python train.py --model="image autoencoder" --image_size=48 --encoder_activation="squared_relu" --decoder_activation="silu" --decoder_blocks_per_level=1 --optimizer="soap" --shampoo_beta=0.99 --batch_size=64 --final_lr_fraction=0.1
Rows from block 3 of the encoder of a small image autoencoder, named by matrix and row number. Rows with one number within an expert belong to one neuron, the router's apart. Each number is 500 + 50 x the weight over its row's rms, rounded and kept within 0 to 999. All counts start at 0. Numbers have three digits each.
Before each expert's rows are labels from the 100 images, of 14976, where the router gives the expert most weight on average: "top examples" is what is common among them; "colour at peak" is the nearest of a few named colours to the mean colour under the peak. Only what is clearly more common there than usual is listed. The data: Sentinel-2 satellite tiles (TerraMesh).
# router: slot weights (encoder.blocks.3.mlp.router.weight, 128x64, trained with AdamW), inputs 0-63
# up: expert up (encoder.blocks.3.mlp.up, 64x32x64), inputs 0-63
# down: expert down (encoder.blocks.3.mlp.down, 64x64x32, transposed), outputs 0-63

# expert 8
top examples: main land cover: rangeland; bare ground; main land cover: bare ground
colour at peak: orange
router.16:460491430434491505539562421505561456466539535478459444551495515485484469462435532458535523433523407562565434609511548472619553471551391507451412482454482516522501527460579437445488503451502450
router.17:458429461478546489548575389492554425550507545517445432535545509481562528435487535474455498471477435541490461562469547476533479437572451494404446597448553530539500536432572456391494525518425482
up.2:448516528478499524504443589390461493504467442538529542535494537526486502519556580545520397474523585447551592499549417464449489541393564484538533480508649545405447471494482521522515512501478520
down.2:493500486575499499500496437557502496501402477536451445499500499428539510472470501456480481530460447499489443500426582577582528446558502413457362582500502546490617601499500528499520576524552417
up.3:517471460539546507552545452536522444550505527463430465492559456476513505453466506435460543532508431558477462531498592583593470429542445426426351527459485471564572590468521468506511571521514435
down.3:580501513535493516505571468610498570516581585441508436485506499430490446535405498489544598551415497500433500501415529523497602495555496536494533465503460573596581483513480535500448453557559469
up.5:437519528471491511498449578395470501497476449531540540549492537528482508519556584553513389468524580448551586501548420457452488542400555497541537477505649543388444470500499513516508502487471528
down.5:471499474555500492504491437513503469505392467537448443498500498447533525474490505462470439526481447501501437504429579555590517450531499395459395607500509520447605617501509525495513594527541403
up.9:528509540485458546477519529400455509494499466529568547433448553532526555496535587565581445463427570453502578474537401473495512554404500528506546574544625536473491448461461526477542463457423450
down.9:530487469548486514501458487556512482485488542464469382504518485384496434540386486452474531566555473510456481484420526571526537391490507428473384513504491559551543516475498489519488607578604503

# expert 37
top examples: main land cover: water
colour at peak: grey
router.74:497544577466438504452429566435495509442539421552597542460475481435503465585534470547442536437510535424490497446504408474468538576468534512517532427564558486525428397504492560548499459526437571
router.75:505431426487559492602530423526565447549537526482429476525484526525512563428436511464463462503471422572548466486491587502579473433529444420457381526426527470464522571469507410462466497449481475
up.5:525524527521513574508442569425416478527350428574494555467515549582528507521624540499548481505560551470507570453584454502446483535419552485531511517523561568499472494468441528523548558550500498
down.5:506506510496505513499575515469481603490712626399495468508492497447467468551408503501507491575434540501478538506447455492481602466465513490494537491491517510494580490512505474490419460550539502
up.13:503557548497432491441440551448488580437502439527568559506438596458439454564549472557519497521521560441472547461501439439452538559450551568567550433544501541492432437566479553554510434528533568
down.13:501501407587493491501567521472500473500457617440524549500501501565514471468534496519504491507486555502431545497511415475409488531477498576455730439503498513492494393495498471498477467508523516
up.25:465435452508584493581519465526526412578443482543433460526572478441552527437433511446470507492513440566556454551528571545546436450527463413415463572443526519520572576458535471472528550498447452
down.25:473502519462520501499545405533511564468597531403502469490475630543439576505558512518476477517513409552425445513560551508585549444528437544439435519560512486532548408479559555447491442478485530
up.29:543555539517452503455618479504488562453577507527536544457444575511569569495508488532556541472326507470475516458461472486508563538499479546498510521547462455533503464519480520489550392412408420
down.29:488487502527511488495393520529506452503489430497511465506509525478389460573440508504462522528643503495502480500509513495467364354539508536547511461483503518517416461508492403514451582505559599

# expert 59
top examples: snow or ice; main land cover: snow or ice
colour at peak: grey
router.118:501483399503527459579523396537544437500461565468506460497525484578507553420501553520473482419522427552556400541454523508580558462486391508444464527445508494528508545456561489398500469433455450
router.119:462571479529468467555493504474426543490542567416520503468541422546615582528563549500518453549557431497515512527556511509536452460492530461545537564461470537453514600503532349474530462421504574
up.7:457422403514498482538485467523610451509444432588495491516390599436418428468494546529507483466459479517455434566452514496560571459522420484463426508446512481511507500495595534460476548533547439
down.7:535498516507490525484580545479483614507482564333486468501515464510678513426431505480513527576477523495502520481573499520459350540474517513569473519503482523514535506498477478506519422511492520
up.11:558454488549555570546508486555491428539467490546429475416508510468514490433483484446522566524470453538443488516475548593557490460530480416422443562499456480630561542428442504484519549566555395
down.11:509497469434510522509445524463476524510457448454470518502531496553498554558516484468497499497563489535615486508622512536559370463475512436539344532493478403494437546509490428535473547483396555
up.12:544494491603507492483536473557490500493524562486476431483533430419546437506392415434452561575445469528399455482441550523502544493565510516498542477519416429551530504502456558539503512575626484
down.12:513501496596502515495463481584503345497360484622492456500497496495473463506564510487522549456501487498459477496437521517500565414588500521371512457493501526546525451505500566500487591498516432
up.13:502511509497441428442543412615557548443559539466548474513456483493494477513476437528493584517481430502455422512462542486535519499610441591490553467517353465551522458567577500493483443470523534
down.13:504506497572505522497491506535512419504372439593505463503510497441549516422537501497513517483416471491488487495505554538540511475508505507433294522492491505513587522495504535490576559514521360

# expert 53
top examples: snow or ice; main land cover: snow or ice
colour at peak: grey
router.106:491437549480537507565460520532556461549566490557514480529536529530435497526572586469531471425543459452502525609470500463521515512554482439465440493417526544501539548501550372385505446402419546
router.107:475490460437565454595480507527558453479417538457452514514529490546561612526541599453497487431536540610531450476548458482561503509473420493466390579506494493477467589503509428494418493461466534
up.8:530508503498439451440527420604552540440540525481544482491440500478484475520472431523505592500477447503445430492455522474522533510602450599501601461533334472576513450568546513508490450491515516
down.8:517510503549500531510470461647518455486439470556466509509502505451523515458489486483475543510443423494501471500505602605548512477591495491438285520486485515531577546496509528504543560498495445
up.13:450530569442468478457436565439487527453499427569550558549462561530448449544566551557488442441559562432530570541555441458444481553435568505559549444536569538442440448535522534540541467464477554
down.13:481501458544501502501514407548499485502380509541399401489496496466548524447472490444479479496458419491495436498420578552569598475566506444443441602498509526499597568501502521499506580516526418
up.14:505467510482501517526578436525499458520474485529496525455501545554541595421532548510536515457421431526500483503559541517582490477518407459445363608496505511523558559438536473406541492448413409
down.14:540499481556518562504463508519504534512537568416433418513512489400456462547363478479493531564513502493492516490353506559538554428485521446451461558502499584549531533499484475525446579578586480
up.17:532514494504440451448533418612549543445544526474538485489438490481485484520464427511507597503476444509448428491455528480532536504605445598497581475527334465580514453564544515509482456488515515
down.17:527501506554507507505486470641500447506449469557494522501496502432523529441492499481496536485456423501512461505492617588556506457580499476419301509504496533524583535504498528497538566485512414

# expert 54
top examples: snow or ice; main land cover: snow or ice; main land cover: water
colour at peak: grey
router.108:543433501472534500540540537509444415504441434602517507525480562541515601442562537490515501426484484544589501599542447467563433462538516416496410513436520534445470580475480424527513551516414494
router.109:485480429463463465522529472512441497545480527468491534516562432506591631521436509480437475542559453601563444461530513509473393455521487483532409555417548538505512559455554424476471437417441501
up.0:481498452518507442488526423597578522468551535464476445543474470461439456500450418477441550514530443533461417558441565513562538445600445524469500423454397443551523509578585456509452491476545538
down.0:520486506493507522519597444503489551481511510576483533489501520494533610423541492476537500449449459496584487499483543562571505518524474476441326609472491491490590563489523485430504474430427403
up.1:514552518534453439430543470560508550470553531460521518521499442508517502527459397524478591555453491489442452464452574457471536524592498591517601422543353447543484444557508501531465465478560544
down.1:498500501627502514501501498503499540501470481548512479500500500388514508469386500489499501471456469501468480501387543519483585442531499548361438513501501589470671516500501564498499552488557432
up.8:487572513508430474425556525473455587458537536418558506546580411539585555556467502509449489607528518540557497418552497452438429544489547585558547486522488530463482507517490527542476413451444566
down.8:507503438493503486505497420632505403500494509540426481497486509563449504489526501567541477465508471502485521487494487537670449498561494324484411484502515498533536469505505419502484594477491458
up.9:515527570458477550498453554439437488511444426549533572463472548556531568497578580569562450476461558422554577462564427478467486552430533502522518547569575560470459447457448551477560486504424471
down.9:472496415517487498498425415567508523516439454541394431482495493471469515552490497431448485497528407495531428496470600576595534435558507389510423567499479488491528600495501487491473604497512484

# expert 58
top examples: bare ground; main land cover: bare ground
colour at peak: pink
router.116:550564563508437483435436565517507558456526487501551568539534465595483483569570439523505443493634560518563452510514529483434475537542523567541537448520516552487504517484432535542487414426413585
router.117:517533445484568468568569451546542470575553495483436524464555560583480552447464532532506512405523424548507502546550585480542468409507456511488438559439491493476560540439552411450437554481420435
up.0:439457479421479422509535469502589477481495464563533488536427651536446580464555586564534443342506492500473483529473485472536502490506450503480489516477555509448498496504606459461468496439444465
down.0:519497603550490517452505515464486544512521415520477461512502493381550481457415502501509490575489521507476556496399458511497487314458488463493486558493513612491597500488511553490586556527555500
up.2:499571575472457495448455563441424562465528447456540572515491453563502473558552486529484480586551557451516566424587449464438504560445572548555555461573517559477455454531427564555492449476497552
down.2:509504476538500502516470492498500403500483592591491431504508507407484477469464502502519496505424513507458509506383472499499682456502502510380624481504486574498534468498496586503539539531549441
up.3:446535517431446453463484516469542566460554484427559532548427570582420498543590541574508450396532536463485516468495450443479543543477502545538525465519542537448447451548548517517383437415495560
down.3:487478515533505489499492518486501365496409329627533566480511491492487468478468497524477482576496502523492505516545522480463389514499505529512462487470521467480505537514502622495572613551530410
up.10:494453410484550514577502472532512456551445456540456450503538559494485526461489562470492484421512443563574474612476564530574443435500408450453404553408546493497527545462514396420488538492477475
down.10:537501512456464504469476514526499654481570551422456587537495529579483545580494533469517490456569483502534497522510491518503542588510495492542452473431481421505396486483503486486408433448461649

# expert 33
top examples: main land cover: water
colour at peak: green
router.66:482487499441540519510570477489513454504482529461471526464457545520552589400524565484556465477458474575465500549474505478612464507504374470451460602444445508495561551403479484470547448396419454
router.67:471501443529488493554588421518568435565502492467462473500547544572527558441467502539469502463491491523529493566511507493589536439565427513436408586421547517510531593499521414371541526498429509
up.0:536512493517484457467512439607562530459537535471515465496467471479485445527466408487472622513511450506446423514434541490519528486597488547495615440510330455593518457549535513523486485500539529
down.0:519487512506541520509493477630495468532432459523447497486497497445507525499536474487512560526450455488542450485512584559603496487594491494455250518513461494527553536492511506488515528515508429
up.3:539505502506454453446527426606547537443537525480535476482444490483484469515467415506500611507483449502444436500452531488533535504596457579500615455531343462594508446566535505511484452485519526
down.3:520504499539500511503499455667498463499492499517496496502507498367513495476446498470498546545435430501490444498479597563567514471601502494439304484501493513550543537504497542495520541534522437
up.9:542509495503457452447521427608552540448539523478532472483445492480487465518463415509498608506486452500445437498450537492521532500599464582499613450536346463591503455572539508513483448492522531
down.9:501513495532508505510504449659485468473474492521462491486492511406518509471463499473519527513449440519493459508481585556587499465601489499455268498479498512550549523502490562505518540538494433
up.11:547560557517445553460508558427438543464466428563558578447445565550570551525578534556564518505440558442477567440554438462455540558427529541540539554552529540528456456479454545504556442506458454
down.11:505495476534492539496468417587501438496355470570425445469502495461493509544502496430494540550529407495517425509514607578577437380592507445519424554501504503541486563495496489492515559507518496

# expert 2
top examples: main land cover: rangeland; main land cover: bare ground
colour at peak: orange
router.4:467553484513554438500604486568548541473553571418500471491531422506503484456435522447488455521525476555544466613495600561593544464545397505470462484472438495512494548468564411497418451508533546
router.5:457479525460510508494555398524520547438543568433533420449473555498471558533485546540499496437547427516483436520513572482541503488564382437517409557531455516488574573466576486439435506405447459
up.3:499480508496514555550518538440456445551451444553491551473502551547547590448564601529549453490452514500536548467576475520518469509433477444456426604497598572490528539400473499434547532503437401
down.3:532493473537494527508438467596496512492468534436453381487512487437444458580431507453485544551577449500514471502433561582556488386561507436504356522488477532544502542494501474509444585513552549
up.12:464515518493523532519451603379433507527457455512504522539569492538523505512542564504475408510548578475551588482560448483429455533387589474543523494484639549414459518463449506520510515512490529
down.12:496499492567501501499520443570501502501538521555474509501500495412470505477373501487499500490419468500460465501361537539589594437562499456370453536499500599519619517498503532499497558504556437
up.13:585495515527533580507480554472441453536459471527437501360521486483515465501515495440508571527496529486458552498502482563458506492436550434492618535531448484658520504450374520530536538552531464
down.13:520512493435519526497490457586532530488566535476454533499492538535459588514527453444502522466464439501533447505536535603608492510540497441456312557512494454571429565510499472488435474444414520
up.15:609491525572565580534492550476443454540450474540411510383541494508530480481520488421533573519511513508470550472523504583498486490454558427469563533514492507623545526448382523515542558563544463
down.15:488495480403512481506489461565487521500514487534466554520495483579495587513578492467485488450535453493594463516584535521584432511540491419518377554511508406498373557499495465488454480433395556

# expert 28
top examples: bare ground; main land cover: bare ground
colour at peak: orange; pink
router.56:498508433435479434539527499514565489452552577481476524524393599503401498512532544528484516453529475553511472587446464489586524436571412500473446439453521527447539496500565438496448415409436539
router.57:510448418523509468519520451555532425563466504491467534449538475513575603433500569548542460445452496532545493555500559519566452467469377442493485580507515522539592541406543480413534527434422510
up.3:555522539494493536495523513453451478505505480604504565424469562595512596484567580521661510457398522469528578459533457509537562531439454494474509563578549533526509490474466508460527482462424466
down.3:491500478488507500500475428590520412507352348598472495496507469450542516467528501475477516551488414486513451537598588549564411453576477485521460506492482464523467517497525557510563547510492454
up.9:472446450550565504557527484520478460568459535469461456517585370433586508443455508444476518602516448592531491483484571542520414460528542457452448541466515500503561590462503455468512595554541484
down.9:551495533501460491502615467482508526512576530527542549517473504577573501435560493524532531495367504492435518492537471448415538551506473582513672494507479509522540443498487540482533371534490455
up.18:570461488560578539534503492542493439540471511509407474444548466475537454463465420407479599551513467530447489527485550578509492471520525419452542476491414476642546530485427508528541576567563472
down.18:565478508442515573497405509532474434521462442569430507503503503535422534531603477423523535473543467517565493487628519578528415452535524427497417493497444404538429522512450482542522545485430533
up.23:544462477537560527567506485529481456571469482509440501448568481503567534442460520444487545525509474550518502506499568585575480421520460409438327573439490495543545597432511458456514544512523454
down.23:541509501541506485498592475528483521515521571500559482507507486460532419479438496512489532520411496521441510522517502443384498529510485578559704423508470556535554465469523573535520413564537456

# expert 57
top examples: bare ground; main land cover: bare ground
colour at peak: orange
router.114:514528461462485497521577400558498474558477520461528530548556504559502552464460499477498477467458494593556413588517564518558457446560372508432443553461485490477544512491526437399471514407409462
router.115:526490455507495454577545441525555507502539554425470485451515490489536573477460495548536527406525412565499438623517546522570473441569384514501469571488524494467525487542592448431475476385478523
up.2:528555562466435453438581435553537563438564551460561493501431514479462476549469457560531564499422482443448463440449464454488568556550454561541555465572442442537465442553532546530458422439503553
down.2:491498497530493534507492500506496419499414409618453524502498503458569534420516497474513504519429451499515494501543543542541517454486479398407436621505481490508583585493499578492564567519498366
up.3:549456522539590562549486535514441408557417460556417499430582445435560507473507464411516533557488506499520537477522532569498463451501547421471478523509512501537511556469428479512615576609522463
down.3:559478533473530530468441534515449514538547477573401540541542485559519594506546449428534551445518488499565524445545473592529475502526554406433419507508475487521440522506433466552482494437340541
up.13:575501517535524523492501480547500509483523520495469452445492463442496430521441395433483614522507492497432487519450531537489519475552539497496665456527377449639511485528451521554491512554572524
down.13:546501497509513563501483496638496469477432446584439545491499512503537532460590484421531568496426446507508479489551552621561492499534496442458373528498485439636489539505498513505540518511489426
up.15:551492519495516569532513538421427458529463461546485550415512539539557579458559588517571476481462520493546573477576464530509485513419493441471439605525602542510526534409441493443558517491426428
down.15:534495500545504538505466485580497528509542557437464409496497503398449471559402501452510543549522478496488493511399531591541547421534506450464317533498481563548549530501482490513436566532562494

# expert 39
top examples: snow or ice; main land cover: snow or ice
colour at peak: grey; pink
router.78:452483413526564449568543406542493418468529566491503406457503578476510507482471520496513491481464500560564477552453505480599486423475369501434488597472478475478549554448565441475546436457463459
router.79:476559388460515481555508495548522483476426568422503455521476440577526608490504553477457456549516486616559444503529463502570509524492416528486431569498522527496516483466584514532410468546380464
up.7:542461554439535483523565413588527471486506513529462421478534518510480464452505473460467571437542409469534454592519585556582459429584440459485426485459442450568539546490529428446518462419494533
down.7:540498444537504571505486489520497372505387461477458471499503495448556475411526510455542547556433484522490509500512498579475554466483488454417528577500512439582541504499523509501567578585529339
up.13:544503624464448525460570521454454518446533432579561562452448595536533562477559552576578516438432525392446575484512458491472526531451499520519527539550532472512481468489479507454574425447447477
down.13:500496476534497515500390476547499427500251405539465430489503497484496457575546496462474513544531480494509442501521541505549442441562504515582469502497499480527445506497499544502511585545534486
up.16:525499508477471445472566405601552529439586548483529441491460508486457452499487472523502576471505424496476457533408550502583530470592395546501556472508413430551524472542574473469466418438484556
down.16:513511491556506538494509503477497427519372432584469483495504490463587547422515504481519505490422455512506508498489545541556502527475482452416344583506489482514597538493506520497555550518485342
up.18:450563419523446455448451528466499551470494535431549553544432444551466555560541504544494456562483544575574466436552446443465576556471496561537538481557519565459456443562529565559426455542418543
down.18:498493473486496471498571403556503493505521460564437500502509501515485545477533487489460489448543347504516478481508638618550513449532493336480424555497503480473530609495505495493504496431472502

# expert 45
top examples: bare ground; main land cover: bare ground
colour at peak: orange
router.90:478526395528517511597545405524533485522485512439434435519535536560478579404495526531489473469458432593534471603535548476552469422528435495426491543408494507513513557429518457414512450487469471
router.91:437517396467471463523583421491474552464558579494519515510450521472525542499468532459536493435513512494494386592454496506593545503584391541491403575468488515446531482521550494455441515480397460
up.3:454517481463456408455550434556579601445572484436548499564475527549456457522479473537425497453484475464383445501417529469490498514575482548529478433512439455459471468554579508507423406447524533
down.3:488494449487498479499499474445503524485651628311539362503507500415457479539439507534497475502479519503480505510428462435520599481475488530501535504498513480473504470502500510499414485546537534
up.4:592465513544563571530546488529460450541464503519411473384541478493538494449485465422516613519479461518443519493480531587521491473502504428450491546517442475650554559437409510473528538528524449
down.4:503520461415533533547378530540484478507471452487424535479500501499408549527540507439499509470568489521627483509554520558535468437534523397474389538493478442515434565506474428494425593488429511
up.7:473554442485484534503430584404450523523462438519528559505479543556474538547570573539529435476545579489561588450572419456455490556399563520535542504512594578455448464496456557544475527512472520
down.7:466504430542500448515459463500501496504313440562472427496516494574551444463583500506425443516604487505492446507462549472456483447548503474523524464492524491443567540501503553505486654516536456
up.11:632495503543545576510520483520454468522479523521449491361497511506531512468477470426546621519471484506474519482488526576510515495503519449474556557547427469670543511460390522497522517521522442
down.11:495489459461503499506442479591511424511389437490505494505510498512473554517616479486454498497562467507564443480603571544614429456538504457525358500480491395516408538497482455509509533526467510

# expert 11
top examples: snow or ice; main land cover: snow or ice
colour at peak: pink; white
router.22:451518513522546457498580494528473500560528563440515434462517543484517519482575553556445553383569487553550470505511539471544518413577388434449472552436522529458462565415470475461427513397517509
router.23:479603489519480473415498552453553521486496443506490575585460483567453511504581535499416422487534507475527562536496429428419468578422466593572482454535497529515419455538507452518431490402503531
up.2:548551563529455481441506476547524548446572553473526490476437491429470451547431414513554580562443507473449472445430477482483617542549515548524561465602415459553487448547479571555472439479535536
down.2:503501516585496515489465540499504412496325387647499479500497494479603507397510504497503507502472490495484521496487515510474474415487494517410536494508497532504576486499506531486585593513519409
up.5:520444480510573543583519467541464448585495535461432457466599458476511518447476480433513528489512445560502476544480580569559520434554468410436408561477472467531556581429449438447525554552538446
down.5:452500495408510455483496498453500609484591437521507615525475600546410554503539496538454440412573498496571463519505528427513477523467493476542496502524533426432468525511531442462443478424410575
up.10:497573535527481513463411573452467533485454432525517560512488482514477400568533464508461491565553564452531564434559444469432488561446593531556569446565513552495452452533445594588499527542550542
down.10:497495538561503514509578449539509477513515569575488431516492502425543470383439505486521521494422496498446494508393498523510663425544486510381551478512492584523605470488494476503551490516548454
up.12:536436467527550536559572434567463442558479565514459442466553513454528548433444472468542531509452433559513449559445565547561520434567447441431434576466468448525568564446456446442536521530482439
down.12:467500455417499449485442490469488621497603463444512583503495510558419563579541514521447470438563505492580446510552535468555461476474491423510453532495531405470465560507514433502404528428430536

# expert 27
top examples: snow or ice; main land cover: snow or ice
colour at peak: pink
router.54:412498534421442507476435557436526572558530425451572532479447464498478476494517492558430535422525550441556566487473416463452474492427569567523522438455588560443429501519557438513456492533512571
router.55:549478433508496503542594457559501448457499530432540416522479498549525477532580512461526537400567474525480445601491498458577530551528396478529444543547456449452566505523502433442473442400415472
up.1:533486481527559536545570421542470495524542552452430450455496465467511534460446518448543530513444416563494466535446597587581512399535444445428433562476483446543602574467498452440510497515525450
down.1:477500526565500503468542507454497447493432430696501551497482546489629508372562533519553478427442527459427556520494477506510442582479482499491526512518532480505530475548526495458547513500485406
up.3:538418445569539527540527473550473426548404531547472479468545533359552483460441474461496553557432446547438458546397531529525480460525455476451474505450446443584534504471473489500528568553554428
down.3:518481492433489516510503487457470604489546503514518524431455464558475478628571513476482499479501532485516486424495477505469477593495465486683430476478496413518377500549487497508440450518491602
up.8:520443464523552528589553446520489453568486530479462477454559490517553554416486530478519508489489446554518482519500559542584487431521431415447366574458499470519577609434507444419527546466476445
down.8:518480523600504522471529522499475513504456578459538436514520474447579440503354498545525530583461550508413522474412503463434533525483507576507586427499479617522593468495500544506488500556579457
up.10:538440478542548554577554452555469436565547544500459468461554500468554605436466492463548526516457445548485444549470563553565518443538425449442414566485477468526556567432480416417534532516486443
down.10:556486558555497569474530564525459451517540555515515452504485490431539425459449518443561566570435541449434564502451442571409536514469528543517565442501451565566532437485424564536563463579557444

# expert 41
top examples: snow or ice; main land cover: snow or ice
colour at peak: grey
router.82:509491438438511473538545509474534467476456520526526475522607527489573640530463512447463436476491529521563498534526539552476413467538452496461412563435515519479498560466568384405535482406429529
router.83:450510378465496520600503481537576467531433446576504522515425607497441591529556531481559498411490521562578442518468461497567556513498382483446450469418535507464518526488535476506474545475478474
up.1:492512584456494460449514544446444563472556517431534474545557439543545488492486512497394482558573511456551554468604502500392430514446630526586538492473524508452493523481501470497529434437452587
down.1:464503499460501508503532393553501531497471447485454398492508493570487510523581492541538461485471521508510463515450454417685570643585522486564473471511511495543516418486506438496436495511499457
up.2:483489515574526521572513557463505486567391453505476489552560469474506476481551533473405469513590511530414495512434540513448462491479553465500368499352529513456492566454489488453474488542620485
down.2:515496474458519483519504465560501431497586492516563617500551498475338497615497467525506518541506515499523460532545509432469485541601483630483496380553499458516455444490517559508450522511492451
up.6:467509427462504548561444507520556386517424449568465543472448564439437450535566482521558475429512529504555479557450462476587559511497408471425466470520528555536468459543525546541441570586543434
down.6:507498502491504488499510541443506526505499524522537488505507500464527542481507507449454514401534422500499515500503634573350531437457495490473408615502495514416485677499501567498535444472485526
up.8:537523571462441466403536494461447557435592526455566486460473501534529605498510537554526507506431516432473563461534455477471528547450501570543588535601517496495484466497494491484530379394427548
down.8:472504508483489492515395504513514481491378276602496496493513502523550475495515481523477474530535521510515468508536497443542357470539505518577517438497501516496517469489502497496563620509511470

# expert 10
top examples: snow or ice; main land cover: snow or ice
colour at peak: grey
router.20:444567422524553519441413536499544450498556472472441533562479582546418550527568501549492488460458563599556497442459492500467537445437504500416485502505518460449444451548541576581421596487469469
router.21:487428483469503463616521485506479482549551534503489494461531498539446586455499550530494521459485475548562480509530602574535491395572387490446438498454500469471505525460511401467460589415402437
up.3:543474490574549530561509443574502428549491542502433433439534493422490501426438486433517553530441435543499459569454577562563501420547458423434437541479472468563566562466483461452518542570532447
down.3:489511497476483512495372487477474570500513463439488570525511510563351568620579469494515502477559518476559476501492459465543600546497503512435415527532463443497393512489475503525411556467445501
up.8:510561429553461526443443537483543532465465462577517548485428571475446432562521441518592508501500542498481524441480452469472594550480543548523561453600483532519464435551413577572464577564565513
down.8:505491660531495507497580498513501503482502600544483411499514495457596466380485492486500513467496476475455533476465521531443511380515490479532623468488494571505544497503513409480603433482521548
up.11:499461569459515465520596442532490535484535557436508444517573409526574547444470517495422503524510449494484444552497557520537444463541446484509428537445484446492531564464553391406526374434450523
down.11:521513502576494511516448541497508375487433411596509694496494527501345517551458505497518518514474488495497506510555511504479463488499460534426459480492477443534455480503498568505539605520501453
up.12:524497504496512508539601409561507524512544564468482453460507519535508549472460528482530531453437422525528462537423565538608497452547375457460400573500486431532551548467532456417475444421448468
down.12:502478472522491535506442522491496388499330375632476582500497498524524515498469480502511517523473484512500500495546516510490449494484499487396494526517516490518572505495512499501575653519512386